Weights of a small self-supervised audio encoder (BEST-RQ): 3400 steps, batches of 64.
Rows from block 3 of a small self-supervised audio encoder (BEST-RQ), named by matrix and row number. Each number is 128 + 32 x the weight over its row's rms, rounded and kept within 0 to 255. All counts start at 0. Numbers have three digits each.
Before each channel's rows are labels from the 100 clips, of 14976, where the channel reaches its highest value: "peak on" is the class under the peak. Only what is clearly more common there than usual is listed. The data: synthesized solo parts of chorales (CocoChorales).
# conv: width-5 conv (model.blocks.3.conv.weight, 176x144x5, each kernel summed), inputs 0-71

peak on: silence
conv.40:088122112187145168136088167143109130142139184161116115097119090165126152107090124112197111165098095092054133081157081111118098085107164178121165134113144096144108126135137096041145085142151159112101157089124120150087

peak on: D4
conv.66:119133127131098119118128160146174114156146132111101176105123127180123130123061088156160147119126113164146117101120137127170147166130143120140143096138098124137142081174157177150142136089113100073201113134111102142048

peak on: A#4
conv.167:133141146164081194121111092120187164072159105112098087150094085126169139088123155145112102082106157154122146163106100165036088118134119089141125143172176122116111100166118166128095177091161105132118078076126162092184

peak on: C4
conv.2:109088177105108077135125130091079091148078182165097177138123066131084145107153181136128096108183122108137135105133135119084149165165095166179125115154159101108121152121086082129122133117151111128137080179115180163136

peak on: B4
conv.95:100100068146094100125112123133105152139154081140207131143069115146048140096161169160171157076119134146096091062146145170128117152119147134108100167138127151161171073151091228117132115135151174118132174093042174082129

peak on: C4
conv.128:167090166130121149197137131165136139125073129138147157186084145056158120109103120131107144104122106188120156087105126106088085156101144144120125118149158079122115153121113146126155173201097116255120150137077161135142

peak on: B4
conv.17:138094095144143091187078116101152109136091124119086110098125089149157162092140178149152098134133097139082164119136172143069123181140135133124141152087065178188125123187080125094109155080117107175084089210097146144108

peak on: A4; G#4
conv.65:152102109099148126069133108132091193161111154146168155126112134141126102099097113203127183152166184165116156182133124138114145157155087138106138168099114118160085120187130109090110151105174129113134134135127128065074

peak on: silence
conv.100:174147185115093163181104130164145127117146119118062138087159121146155103051205191095124173113126149127138138122097146124167103105088159091122104130106205134074149125155144184076128134113141169129165070170128167116080

peak on: C4; C#4
conv.154:079094122135160167094084111102126217129087150177132145124129172128095163110088103112107161164157120095167150141073113115150149090140115134119177140098150112060064164118163183163144157097146138100136152098097129143147

peak on: G#4
conv.89:108116107132156146100154152136096122144128172147133103117117168145156150147132081090128148161094069160167132069175109114178144173186128158118125155108026165101087134127147148131115063168123152078107150127112183158094

peak on: B4
conv.169:110161082086108112104080162083119114102088149173094123093142147116120140108071095088122138121098133112184112100109124119132085063115112181159125137127067160128185108135127165060172114115150063173085146161141082090178

peak on: C4
conv.30:068167139123107107119116135125173130079100062202159156093132109138150113134114219092127081144130090109106108113107134166093125127128097074111120128208141119066156128099113142133122163109147157140111119106144128150148

peak on: D4
conv.43:165107120155146095106091117187095121133131093142123129177127080160114146112151159086112133185133136054082092121161107149076169084084151112087140131195193141060067119204198070117113153121070108104094157091090115130121

peak on: D4
conv.118:123115139089123155121110117159184121131074132179102191100141103068121177111150162136169174101125203117121162143151143055098125113091118093047129157168106087117082123096127133172111112077104126140102159121115161142184

peak on: E4
conv.120:158127187157069149123126122144146076141114132091149181129124089134129109143142126137107093208148101127180147150137122142064092138135186130137136141127048103090141162087126142133177053140129161182142134107171156164182

peak on: E4
conv.161:126139121133115117172104140132173104163163140105146128100126146182169126094055132158066141085092109140072165082188128199168043145155110159122142156209155134152079096116145140132068130165108098108139069083111129154142

peak on: G5
conv.12:118111129181120130174178138159173144136111108052078135198138152129118212203151155106085109127075141149117170123130148109134122134136121128152163160128097153195151193117121130195134105126091082147134154150175191118145

peak on: D4; D#4
conv.141:139138157125169133125100120133111126199100121165098060065111131132095120182089133099204186160143129179119196113147138128162141077123148156104094128076166154074125113148137140150109160100130143105105123117066123085129

peak on: A4
conv.62:080138125130067120087141149122115201127145117082196158133132125167152112151101167113095092173131077180047099063156117135124139117191103141130140159140159039175140102126114174161041098145082141176138152122113123137132

peak on: A4
conv.41:106070105131149110165158150135104117045106127126115153132117190095098103131125026168105105156097112129147131074081124159164145128199153144117136098124194100128131030154132134121132141091153143125089145135096118158159

peak on: silence
conv.140:197137138076158108112135135178135131151102096127113091176191143136095143131149151059137118114196099093099112112131174139114123059173103106114158129122151118104194153087147153188107123160142113137163060153093183148181

peak on: A#4; A4
conv.5:154085179136166132176084106124157150163158174144147142135164129091096090171119100131130101061111130165095104138161193161178121144117176101106207132135101153114145110135139118143127167155096065154100137144131111147113

peak on: C4
conv.28:157110078118095121117073100125143099098089060076092074131113112110060126118112163106202128096118150126141154112100102109144084158069173157179128103120109081129099091169127123097053200104125123132104167174121129078085

peak on: A4
conv.132:131167089116129096091095163141037141117118151129112117134185114166145170119118186098130145120088174093126148117153092119100092183164127161065110167132120102134076087136162087104114164140167141105148154112139102137141

peak on: A4; G#4
conv.102:109071150097145125134087137061125078148101163104151098066084100172177116143175141127123131157122172103105153106138138126117143105132096141084095139038114096156144096107173154107112156083131095137057135057168167104140