Weights of a small self-supervised audio encoder (BEST-RQ).
Model: 0.96M parameters, log mel input, arch crnn, norm batchnorm, activation gelu, depths [1, 1, 1, 1], widths [96, 112, 144, 176], rnn lstm.
Data: trained on synthesized solo parts of chorales (CocoChorales), 39062 training examples.
Rows from block 2, named by matrix and row number. Each number is 200 + 20 x the weight over the matrix's rms, rounded and kept within 0 to 999. All counts start at 0.
# conv: width-5 conv, stride 2 (model.blocks.2.conv.weight, 144x112x5), inputs 48-55, a 5 kernel for each
conv.0,193,233,179,220,165,184,217,220,205,220,208,224,186,181,200,197,196,172,202,199,196,179,203,185,204,216,191,167,231,193,196,174,188,210,205,189,195,234,183,208
conv.1,211,212,173,197,186,210,232,219,205,187,219,202,221,195,229,191,191,194,197,187,200,194,185,186,212,202,194,190,223,199,201,176,196,216,219,184,166,225,237,211
conv.2,192,197,180,204,214,218,191,200,191,218,222,219,182,225,178,180,204,207,207,231,225,218,190,210,200,210,210,205,193,199,212,171,196,200,178,203,178,189,215,184
conv.3,208,208,219,220,180,205,190,228,209,216,222,212,198,212,207,213,183,212,168,196,166,187,201,219,195,217,180,184,202,155,191,212,189,208,200,219,223,209,184,193
conv.4,199,200,189,157,232,227,226,173,171,185,195,191,190,190,253,173,209,169,224,242,153,212,215,238,195,201,208,237,182,200,231,203,203,163,189,227,206,183,183,186
conv.5,204,162,239,182,244,222,189,198,207,245,197,192,205,236,164,194,224,180,238,189,197,210,231,185,204,198,188,215,244,246,213,203,223,179,157,196,176,225,227,195
conv.6,192,216,205,187,155,185,189,183,224,165,214,213,217,210,184,207,203,200,183,197,191,201,206,180,208,202,210,209,192,222,175,194,209,183,215,210,168,215,174,217
conv.7,181,217,175,196,204,196,231,154,201,181,150,176,234,207,180,194,234,192,198,210,226,204,210,144,186,159,208,186,178,190,210,186,194,206,214,197,165,237,184,196
conv.8,193,180,217,163,222,231,239,191,208,172,166,186,202,210,247,206,195,210,210,213,196,186,195,206,143,201,225,201,187,157,203,188,216,218,218,217,196,205,196,218
conv.9,187,205,201,227,185,187,203,167,187,173,201,218,216,207,206,201,167,222,180,166,191,205,192,203,195,202,179,175,222,207,214,238,175,208,208,201,222,162,235,194
conv.10,186,179,201,215,243,171,174,240,203,199,198,184,214,228,187,200,198,205,189,165,178,191,201,232,180,176,206,211,221,177,176,215,196,193,197,200,205,219,183,210
conv.11,205,219,199,215,231,199,174,236,215,165,178,218,224,216,175,217,204,210,185,215,181,174,231,198,197,198,208,209,218,175,185,207,206,214,175,184,240,173,218,172
conv.12,208,215,189,205,198,189,240,176,179,218,189,230,242,185,203,164,182,188,163,227,208,211,221,178,199,174,187,196,206,258,239,218,215,162,157,209,201,194,217,211
conv.13,219,185,184,223,206,216,237,205,229,206,192,200,215,225,208,224,191,202,197,191,206,224,213,171,221,198,203,201,239,184,180,205,197,171,198,187,222,191,220,221
conv.14,222,203,197,227,186,198,212,195,194,177,201,202,165,226,216,219,187,191,207,189,208,243,205,163,217,217,213,207,166,202,216,214,197,201,190,224,184,179,219,195
conv.15,209,207,202,188,241,208,190,173,202,207,200,193,212,193,214,200,192,199,230,198,203,259,197,181,239,176,226,195,188,185,215,168,237,230,202,199,233,224,177,178
conv.16,207,192,179,197,178,193,217,197,161,181,218,155,190,201,248,167,226,203,234,216,176,222,191,168,190,166,218,228,164,198,241,175,153,184,157,188,215,230,217,232
conv.17,183,200,208,193,207,220,233,174,227,175,219,204,202,200,207,198,226,217,213,219,217,237,194,159,194,188,187,201,228,239,192,194,189,171,202,225,160,215,161,196
conv.18,211,204,200,234,184,219,229,168,253,179,197,159,204,167,211,196,212,200,205,161,196,213,207,203,203,218,198,175,230,167,198,197,218,239,214,172,259,199,224,190
conv.19,191,252,215,210,224,217,208,197,217,196,202,200,203,203,215,218,188,191,176,181,208,215,220,182,178,190,195,200,230,206,192,210,200,159,182,170,196,184,169,203
conv.20,206,213,169,218,215,192,186,206,210,175,213,213,189,218,260,203,161,169,192,196,213,161,197,194,210,195,196,194,211,207,202,211,202,203,206,196,212,213,192,207
conv.21,189,218,204,200,247,211,182,196,194,211,156,192,194,226,203,211,224,169,220,173,177,200,211,195,214,195,192,203,213,216,210,244,176,233,188,177,203,248,180,191
conv.22,170,167,204,232,206,246,200,171,178,204,212,197,197,177,179,179,166,218,194,185,176,182,199,216,165,207,184,205,208,203,218,222,204,183,173,202,215,194,214,160
conv.23,207,178,213,208,173,199,172,205,193,190,236,212,176,160,246,178,178,203,209,186,205,215,209,221,182,182,197,243,199,251,211,193,198,229,224,185,198,187,213,179
conv.24,191,181,178,202,161,192,205,205,177,215,196,188,139,248,198,222,179,212,206,210,164,217,226,227,200,206,192,209,188,213,216,199,201,188,186,218,182,192,206,197
conv.25,192,212,202,188,211,172,196,208,186,202,189,214,177,202,205,202,198,200,196,213,208,207,218,173,173,200,241,229,169,224,208,205,219,178,176,209,195,175,191,184
conv.26,198,228,213,175,172,196,203,198,210,180,211,195,224,185,207,194,227,144,202,183,215,198,196,197,215,199,195,186,188,177,183,223,212,208,158,224,188,188,195,198
conv.27,202,212,228,195,237,188,208,218,217,210,225,198,163,231,206,175,209,205,224,223,212,183,203,235,213,200,198,179,192,218,201,204,207,181,190,211,183,211,219,222
conv.28,187,196,169,247,206,185,188,202,191,202,209,204,181,204,187,180,195,195,186,226,201,188,190,220,174,216,221,197,201,184,219,188,162,219,188,200,187,200,203,192
conv.29,192,180,203,244,168,197,200,215,203,180,193,214,208,210,170,222,182,208,172,165,192,204,185,216,177,203,248,186,197,230,196,196,166,186,204,180,185,194,204,223
conv.30,202,167,211,165,228,206,200,190,205,219,187,164,219,177,198,212,222,176,194,216,183,242,193,224,212,213,201,187,178,212,206,210,180,197,169,189,203,209,217,187
conv.31,161,232,226,247,218,201,202,206,187,248,200,213,199,202,180,207,194,221,178,170,199,188,211,189,231,180,213,200,201,183,212,194,206,186,208,219,210,195,185,183
conv.32,217,160,180,183,206,198,213,221,191,222,223,200,206,199,203,217,201,173,217,205,200,225,196,200,166,181,222,211,215,196,216,212,217,188,191,215,209,201,217,226
conv.33,203,192,216,206,165,202,208,198,216,189,208,196,223,204,156,178,199,199,215,194,196,219,183,234,211,198,197,190,176,201,209,222,248,201,182,216,178,173,196,223
conv.34,189,230,219,180,200,234,233,220,195,173,162,217,210,175,236,185,229,184,214,226,186,213,164,175,182,168,213,229,192,197,193,193,218,204,211,182,206,220,214,172
conv.35,186,181,168,184,198,195,207,208,185,204,210,195,183,200,183,202,171,178,240,176,214,183,166,173,207,187,170,199,213,236,220,215,195,222,165,212,223,201,168,211
conv.36,209,221,202,210,217,210,211,212,183,192,197,173,200,197,166,199,203,215,195,219,201,200,198,212,183,185,187,164,210,195,218,181,173,180,219,230,161,194,222,214
conv.37,204,214,177,183,170,188,159,223,191,193,199,229,215,214,198,218,182,230,166,211,199,178,208,194,197,199,191,173,176,251,214,211,201,181,199,177,205,181,218,179
conv.38,184,230,214,231,178,182,215,195,212,195,197,197,184,179,195,176,186,189,210,171,201,199,188,216,192,212,163,221,207,193,161,206,206,195,176,222,190,224,185,200
conv.39,207,192,221,179,209,190,226,198,217,187,197,186,218,217,180,214,187,189,214,216,215,221,212,199,202,193,173,224,199,212,214,201,194,196,193,195,180,205,208,231
conv.40,226,226,195,217,203,189,149,199,220,211,205,207,154,204,216,189,160,206,185,197,207,201,224,211,196,174,206,179,188,218,191,231,192,168,163,191,222,154,215,206
conv.41,193,194,216,176,213,208,188,188,226,191,206,214,167,185,179,215,179,184,208,191,179,200,197,212,215,178,226,182,201,188,203,208,179,206,182,201,223,163,190,238
conv.42,193,203,199,194,190,212,187,193,181,201,205,191,193,200,190,188,192,216,190,232,210,172,181,196,236,197,216,189,194,225,222,185,230,187,188,236,217,220,159,194
conv.43,189,190,200,212,219,219,200,213,183,215,208,165,185,201,236,230,195,208,186,224,194,219,260,166,169,207,201,191,222,205,196,191,207,177,197,211,173,220,179,207
conv.44,148,205,202,205,230,231,171,225,182,164,168,184,178,173,186,181,196,207,218,194,179,187,194,208,210,198,198,209,194,217,196,205,174,209,183,211,204,181,173,198
conv.45,174,207,144,197,227,164,215,179,197,211,177,224,195,217,204,161,176,188,228,194,190,204,200,184,198,182,185,168,185,200,216,187,220,179,206,197,182,194,220,190
conv.46,201,223,179,163,226,197,210,188,178,198,207,250,154,232,169,183,201,192,233,188,226,216,204,198,186,182,188,209,180,200,191,181,216,223,215,193,193,206,201,177
conv.47,193,163,193,233,200,195,213,185,207,201,211,187,185,220,207,192,172,183,188,193,180,191,193,168,205,205,201,220,183,248,178,191,197,221,159,197,182,191,184,192
conv.48,207,183,180,235,216,231,184,171,194,182,164,211,188,174,284,198,209,171,206,230,198,181,193,208,210,179,185,192,169,192,179,201,231,202,202,202,219,204,199,193
conv.49,200,209,248,175,233,241,173,174,197,212,199,170,225,167,236,187,206,207,203,189,206,199,209,208,187,191,227,196,190,202,176,164,215,177,196,201,210,199,176,210
conv.50,214,224,219,170,244,176,161,194,179,209,208,217,220,189,180,186,214,181,190,191,202,194,227,191,204,223,195,208,209,181,209,176,169,195,193,238,202,179,220,182
conv.51,206,178,206,201,189,202,201,215,214,200,216,204,217,206,205,214,214,182,230,188,210,196,170,188,177,174,215,208,268,225,196,151,168,233,204,214,196,202,207,177
conv.52,195,212,212,196,156,201,229,150,196,193,226,195,199,197,245,216,166,225,220,210,221,225,230,204,187,200,218,248,220,247,172,221,218,205,177,210,208,218,221,186
conv.53,197,207,207,193,179,208,217,208,188,183,214,214,185,175,192,199,164,262,239,193,224,219,180,224,219,199,207,211,168,199,196,185,206,213,194,201,183,204,237,200
conv.54,177,222,227,254,179,194,220,215,166,162,184,203,157,228,169,214,179,242,147,212,190,186,205,212,183,195,222,168,207,181,210,217,207,194,186,195,158,200,206,221
conv.55,192,215,207,207,221,193,194,179,170,196,182,193,209,252,199,192,194,185,188,182,192,177,219,198,212,192,175,209,161,188,195,200,202,188,206,204,223,203,202,186
conv.56,206,213,232,190,167,204,212,185,191,212,193,226,205,213,193,222,186,228,189,231,197,166,211,230,180,187,156,214,212,168,169,186,214,183,201,192,194,210,198,227
conv.57,146,192,188,211,233,201,230,204,168,216,174,185,202,228,216,217,223,210,231,225,193,222,211,203,228,182,207,196,155,220,214,181,224,174,186,165,181,223,221,227
conv.58,210,184,209,189,235,193,214,216,182,197,155,187,194,196,183,210,196,199,222,202,185,215,226,207,242,203,223,211,183,176,203,194,204,180,188,227,179,189,209,196
conv.59,171,182,212,163,208,209,220,236,189,212,173,172,194,206,181,199,180,188,228,166,210,189,208,213,215,161,196,181,189,240,184,196,165,216,216,190,196,213,254,214
conv.60,205,207,191,184,198,197,179,197,217,191,175,211,203,224,205,229,171,215,222,169,205,200,192,167,182,186,196,204,203,206,179,217,218,242,244,177,191,171,217,198
conv.61,199,195,223,187,239,187,190,214,196,177,202,201,167,184,224,226,181,187,230,211,188,205,191,207,181,169,246,199,193,186,225,204,205,197,185,208,200,231,195,180
conv.62,165,226,184,214,248,207,207,205,179,190,210,198,192,203,221,184,209,217,195,167,156,216,191,195,215,214,216,200,160,203,222,161,191,234,157,202,207,195,171,190
conv.63,210,184,235,185,206,216,210,211,226,174,181,213,187,213,226,229,169,240,208,184,198,202,258,202,227,216,177,195,207,183,205,177,184,197,204,193,220,212,203,210
conv.64,188,189,191,218,214,187,213,199,219,184,195,232,225,220,193,172,226,227,215,245,216,199,215,173,177,190,201,214,191,201,181,197,205,216,234,195,180,198,214,206
conv.65,202,190,141,189,179,232,194,178,183,208,196,198,208,216,216,192,202,193,184,168,174,209,206,215,201,204,232,174,192,208,195,211,198,187,212,202,174,207,186,185
conv.66,215,202,202,198,192,221,195,208,207,182,197,188,222,192,207,206,236,176,168,149,206,191,187,226,210,198,226,232,206,260,197,225,197,175,204,204,204,176,169,161
conv.67,226,206,223,170,196,190,202,217,187,154,161,256,199,214,197,232,193,182,226,164,206,177,192,183,196,185,195,180,227,205,205,186,218,207,197,206,192,213,212,199
conv.68,187,203,190,214,229,215,171,258,163,150,187,219,217,209,226,237,189,253,181,170,215,215,155,202,203,219,170,176,233,195,187,162,216,210,180,172,191,188,200,193
conv.69,236,220,220,179,213,210,207,239,208,195,225,227,183,191,211,195,203,211,179,212,177,191,215,152,178,173,178,208,227,214,227,177,214,210,209,218,211,215,218,219
conv.70,179,229,196,192,169,197,185,213,193,179,178,237,228,252,193,189,167,214,211,204,184,164,210,209,195,199,160,205,213,187,195,204,240,158,184,215,220,222,188,202
conv.71,183,227,216,232,202,179,176,217,223,211,183,208,201,205,229,204,171,209,219,218,179,198,207,218,184,242,176,207,172,189,208,192,210,218,183,194,221,202,175,216
conv.72,185,188,227,218,228,183,207,222,170,197,190,201,190,210,200,206,157,178,185,157,191,199,213,253,192,201,172,188,195,184,202,177,204,202,252,211,178,178,162,214
conv.73,206,226,155,211,168,244,195,199,214,197,205,226,169,176,184,204,224,222,205,198,246,216,217,188,181,188,215,212,199,205,184,197,211,202,226,196,197,184,205,217
conv.74,188,185,187,176,274,214,225,179,172,173,212,186,237,209,199,200,219,216,169,229,202,171,193,210,201,227,178,213,257,177,195,186,182,201,164,197,196,167,221,153
conv.75,232,223,225,186,194,203,195,178,180,224,201,211,244,202,243,220,180,206,161,196,225,207,183,175,219,191,229,217,197,225,186,193,181,207,212,178,199,228,248,235
conv.76,162,212,211,207,212,227,223,203,184,196,212,159,215,211,183,187,201,211,189,215,216,190,173,195,195,206,218,185,241,175,197,246,189,171,200,165,179,211,205,206
conv.77,205,194,221,205,233,200,235,202,209,163,212,196,187,210,167,200,217,185,216,182,198,179,189,197,174,208,190,175,252,191,193,214,203,179,238,189,208,195,195,178
conv.78,217,207,168,210,211,205,176,178,188,222,198,216,221,191,198,203,189,225,209,210,188,198,177,217,195,197,220,197,177,253,191,216,202,194,231,194,188,190,179,163
conv.79,200,176,226,201,197,216,148,200,203,195,210,181,212,177,202,219,196,202,234,187,170,209,209,207,183,224,217,198,232,244,205,215,225,230,204,216,202,188,165,195
conv.80,188,230,217,203,169,212,199,229,213,222,191,180,212,185,161,154,240,227,186,180,224,223,199,191,200,196,175,241,194,201,197,151,192,200,158,221,201,182,173,193
conv.81,199,212,224,184,225,199,198,205,211,184,236,162,146,184,257,213,189,248,199,213,228,202,199,205,178,189,184,205,223,214,211,195,194,187,192,195,166,232,221,163
conv.82,205,190,176,211,190,185,193,152,233,180,223,216,152,208,183,232,164,178,219,211,178,193,185,181,215,208,184,219,197,209,205,214,216,248,181,214,184,189,230,236
conv.83,209,218,220,207,210,195,210,192,196,204,268,197,199,209,178,210,212,197,180,184,172,197,202,184,197,231,214,219,188,184,204,225,193,214,169,182,194,192,176,203
conv.84,210,208,206,214,172,194,199,191,193,189,174,202,194,193,219,174,189,214,194,193,188,178,233,189,211,205,191,208,211,187,192,182,184,181,196,229,191,171,200,196
conv.85,197,211,200,179,194,212,213,204,189,197,154,173,202,193,226,182,221,234,187,198,178,199,207,193,155,177,176,200,230,194,243,217,225,221,164,195,186,178,223,166
conv.86,203,187,192,190,213,193,222,208,192,181,192,153,227,231,170,195,223,190,154,207,212,210,208,183,230,197,216,206,207,219,211,206,225,219,183,202,209,182,174,166
conv.87,202,215,212,197,180,210,201,182,164,199,234,213,188,204,187,197,171,208,200,238,205,189,183,164,216,179,214,148,200,219,205,206,207,229,205,233,202,199,194,208
conv.88,210,192,232,191,200,197,195,206,192,238,209,211,187,175,233,196,217,235,232,190,170,194,178,204,224,192,173,179,162,178,209,203,211,201,190,231,199,213,202,216
conv.89,188,209,221,191,180,194,206,192,230,206,154,201,217,219,220,214,154,211,186,195,215,223,189,170,176,208,204,189,196,163,189,222,192,203,218,220,201,182,197,202
conv.90,215,198,181,175,199,203,202,175,197,219,181,168,229,207,178,191,201,208,213,159,191,231,237,231,217,216,201,188,211,200,190,199,197,258,221,189,200,176,228,204
conv.91,216,170,189,199,202,189,211,202,191,218,203,182,233,188,222,220,200,190,198,184,200,200,198,206,187,167,212,228,263,176,189,177,222,227,196,214,197,203,216,192
conv.92,197,186,160,202,214,224,195,202,180,203,182,205,199,199,189,209,180,183,192,246,204,209,165,188,194,194,210,187,199,182,209,198,168,196,185,195,202,193,217,196
conv.93,170,217,180,198,202,174,222,231,239,202,197,186,185,195,211,197,199,202,186,215,227,201,171,180,185,217,238,212,209,216,181,233,165,212,192,196,193,212,199,186
conv.94,193,178,202,198,197,188,178,230,194,220,214,209,204,224,188,230,201,214,178,191,174,232,191,200,205,183,173,185,199,199,198,206,218,234,222,178,194,183,207,185
conv.95,234,195,195,197,210,167,242,248,217,215,203,201,231,192,190,228,191,211,195,208,207,198,176,203,201,190,213,212,188,186,203,170,209,190,189,172,206,204,219,181
conv.96,188,208,207,211,210,216,162,180,209,215,170,182,183,191,231,208,199,194,194,203,193,212,227,190,192,171,225,223,173,226,164,198,193,176,186,233,209,210,187,215
conv.97,162,195,228,186,249,180,206,227,195,174,190,221,184,243,189,235,152,245,229,210,192,191,203,182,167,183,222,206,204,220,185,196,227,203,190,210,198,172,209,197
conv.98,163,180,173,228,193,211,185,186,166,193,194,221,246,182,219,176,221,217,230,184,220,212,194,208,239,214,171,201,187,142,203,200,187,207,216,198,223,227,210,211
conv.99,174,214,216,189,168,189,165,210,197,190,186,183,200,198,214,210,213,187,198,210,181,177,204,174,206,214,227,208,189,154,230,208,215,222,197,209,188,186,179,176
conv.100,170,171,213,169,170,234,195,210,244,205,218,191,169,192,236,206,217,193,210,185,174,179,202,210,194,192,195,235,207,203,193,216,228,177,228,198,233,180,169,211
conv.101,200,173,203,178,229,233,193,229,212,214,184,222,209,217,202,198,168,192,195,188,189,195,193,166,184,194,215,197,165,201,175,182,209,229,176,213,170,175,184,184
conv.102,180,188,158,181,252,189,200,201,191,191,203,174,212,190,201,182,206,178,207,211,181,179,208,214,220,179,197,162,207,220,217,189,198,195,186,173,205,181,227,171
conv.103,208,216,172,201,193,180,173,204,162,221,204,201,202,215,192,218,225,222,210,184,196,209,213,179,168,180,232,174,201,141,203,208,200,215,194,197,199,184,217,218
conv.104,186,211,195,191,218,222,201,171,220,156,200,194,190,243,213,235,193,224,180,226,181,189,190,207,189,206,209,200,190,191,209,201,195,163,185,207,203,184,218,185
conv.105,189,199,219,203,173,175,206,150,167,222,202,193,178,160,164,230,176,207,190,204,201,205,198,169,185,194,243,205,233,205,190,213,219,200,197,201,228,202,229,178
conv.106,188,193,212,205,180,213,196,208,232,166,209,202,205,154,222,165,222,207,193,175,215,199,178,190,182,181,204,196,225,207,174,176,186,203,188,178,208,180,232,198
conv.107,202,185,179,199,205,182,232,193,205,206,220,212,201,184,189,176,204,182,209,182,203,216,196,187,205,206,208,176,177,172,210,201,205,229,176,191,155,202,249,207
conv.108,178,197,189,210,204,198,216,178,168,194,227,215,185,233,186,174,197,195,221,215,207,177,194,204,204,168,257,240,186,220,200,193,225,181,224,215,205,168,205,201
conv.109,192,211,203,178,177,229,197,210,173,217,185,180,245,172,201,205,200,169,201,212,214,214,219,181,168,193,174,214,207,164,210,193,223,204,181,182,181,192,220,189
conv.110,210,195,169,202,209,224,190,178,197,207,206,187,182,177,182,193,179,180,201,171,210,214,191,176,188,180,215,220,213,173,223,218,191,204,214,196,188,197,188,221
conv.111,215,220,174,206,189,184,215,179,180,187,191,181,183,192,172,230,200,221,204,187,214,200,209,191,169,197,196,200,174,165,196,180,214,202,247,214,201,169,205,152
conv.112,197,200,217,250,151,178,229,202,205,191,170,221,173,222,204,184,186,178,196,204,192,197,178,193,185,210,193,209,213,186,181,196,213,202,193,194,182,201,180,233
conv.113,214,191,177,179,229,190,235,213,198,201,197,182,234,184,206,196,183,255,200,213,184,206,190,201,212,199,165,203,243,207,178,226,238,172,222,198,214,196,173,192
conv.114,235,231,199,195,183,228,198,157,188,223,194,207,227,175,190,221,207,201,181,176,196,220,185,217,191,158,196,197,238,225,190,200,164,228,169,196,219,202,236,224
conv.115,210,164,236,183,222,216,174,200,200,195,196,185,198,196,195,210,192,211,228,191,207,189,217,223,199,173,204,180,198,229,181,190,206,245,217,240,223,193,227,189
conv.116,180,191,181,212,245,189,216,217,212,218,199,167,237,233,197,213,171,178,202,170,202,182,193,201,220,231,234,192,200,212,222,201,201,180,220,168,211,181,198,190
conv.117,200,211,233,213,183,203,222,192,201,219,191,181,208,174,175,197,210,197,203,219,193,172,188,194,213,195,213,207,173,198,197,186,180,204,194,214,203,182,192,197
conv.118,197,195,190,180,210,181,192,218,170,183,200,191,232,207,188,183,218,193,183,228,176,180,224,205,183,207,190,171,193,193,182,199,209,161,183,206,183,207,199,221
conv.119,201,164,229,220,243,182,198,199,248,211,185,199,231,207,264,198,185,178,194,203,195,229,167,176,229,207,211,206,216,215,218,200,154,201,203,215,230,212,201,183
conv.120,206,194,230,188,233,194,206,206,179,219,195,191,166,207,181,186,216,205,164,219,201,187,186,212,202,198,227,200,204,220,195,186,190,219,214,205,202,220,148,191
conv.121,182,241,202,188,246,220,185,214,218,199,171,207,213,207,177,213,208,203,177,219,188,191,154,193,201,209,189,197,190,210,201,174,208,236,200,201,188,227,195,209
conv.122,189,202,202,209,235,182,187,212,200,211,188,219,203,188,232,206,198,174,172,167,185,215,175,204,205,202,253,171,220,191,191,169,216,236,252,210,173,198,211,177
conv.123,194,195,206,179,199,200,180,215,208,191,187,192,183,187,178,187,186,217,206,186,166,187,206,222,209,200,187,210,163,202,193,181,212,193,176,171,194,205,197,157
conv.124,190,197,210,176,169,184,174,211,225,236,215,229,207,184,174,212,226,170,172,236,231,187,210,230,177,197,200,211,200,206,199,174,219,226,181,188,212,204,198,179
conv.125,231,212,189,153,168,208,190,222,182,191,179,164,190,192,233,182,185,224,241,215,177,205,175,227,202,170,184,213,193,222,191,196,186,182,197,194,211,221,184,182
conv.126,223,197,191,189,192,235,180,216,201,216,222,214,192,206,177,218,232,193,186,227,197,184,180,164,142,204,260,198,188,216,191,207,164,178,161,220,189,203,164,202
conv.127,205,200,203,179,149,203,186,175,173,217,219,200,181,193,205,176,159,183,196,184,214,229,205,173,216,170,201,175,193,216,208,175,213,175,165,183,195,228,204,176
conv.128,206,208,216,184,185,174,211,219,179,206,228,179,193,210,204,184,213,227,164,195,202,207,198,186,176,202,238,175,244,156,211,197,190,191,220,212,202,207,184,191
conv.129,186,190,202,172,221,223,190,195,199,189,209,198,172,218,218,189,184,224,169,230,193,226,186,199,208,202,174,238,195,197,217,172,206,224,212,194,231,205,233,217
conv.130,225,178,200,168,251,193,220,222,222,222,174,194,175,204,232,183,206,167,201,186,202,186,210,176,175,207,186,168,224,168,179,209,205,254,250,192,195,210,183,213
conv.131,195,205,205,206,230,183,175,202,188,206,255,217,223,170,175,226,215,206,219,182,219,204,209,204,197,180,192,222,175,160,180,222,177,192,195,205,199,187,199,206
conv.132,230,168,229,168,247,208,197,199,198,190,177,186,250,215,200,210,228,210,189,184,226,164,205,206,203,201,192,204,231,185,192,196,196,210,190,217,203,159,164,219
conv.133,203,196,199,226,205,213,201,214,218,194,186,230,158,194,219,191,185,179,219,215,206,191,190,184,183,176,213,183,237,221,204,206,214,184,227,199,216,231,188,200
conv.134,196,204,196,195,231,213,167,225,203,200,192,256,194,188,206,208,219,204,190,187,206,212,213,168,201,211,186,187,171,196,215,173,190,191,210,182,195,182,198,240
conv.135,193,195,196,181,228,201,184,167,187,175,212,165,210,209,196,190,184,204,220,206,141,195,195,198,200,183,176,217,223,198,189,220,218,179,198,190,190,179,173,211
conv.136,221,207,210,187,175,179,200,215,195,222,191,183,215,219,190,180,177,221,196,226,223,212,191,196,197,183,148,197,219,241,153,227,211,245,215,240,185,223,162,186
conv.137,202,194,174,199,224,211,215,213,205,247,220,190,228,243,228,180,189,216,218,220,192,171,225,203,177,178,221,204,178,190,187,242,194,226,188,199,225,200,229,196
conv.138,196,232,219,139,219,228,181,180,190,194,218,190,230,216,192,184,204,188,164,204,178,219,177,178,199,204,203,205,201,141,194,187,220,222,233,231,229,179,195,191
conv.139,162,163,211,197,165,197,209,170,201,180,192,169,234,235,191,186,208,225,210,185,192,225,196,216,181,214,178,210,254,173,203,211,215,186,203,164,189,215,205,213
conv.140,208,175,212,188,223,198,229,227,195,212,193,188,182,184,234,225,188,188,217,186,163,196,199,201,218,204,203,176,171,212,168,205,199,199,198,199,187,221,192,220
conv.141,184,212,212,214,192,203,192,209,183,191,175,233,227,181,233,187,225,207,179,217,151,178,200,191,209,204,186,199,172,163,227,215,181,177,239,194,222,195,202,241
conv.142,211,210,193,173,202,183,216,196,214,191,210,202,213,200,222,196,197,192,195,207,211,181,214,186,212,186,204,201,205,222,189,201,189,222,208,194,210,196,198,185
conv.143,189,208,185,161,210,219,195,193,235,185,180,195,188,189,242,194,206,183,170,180,199,217,230,183,225,197,193,215,208,200,186,204,210,205,248,209,207,219,210,218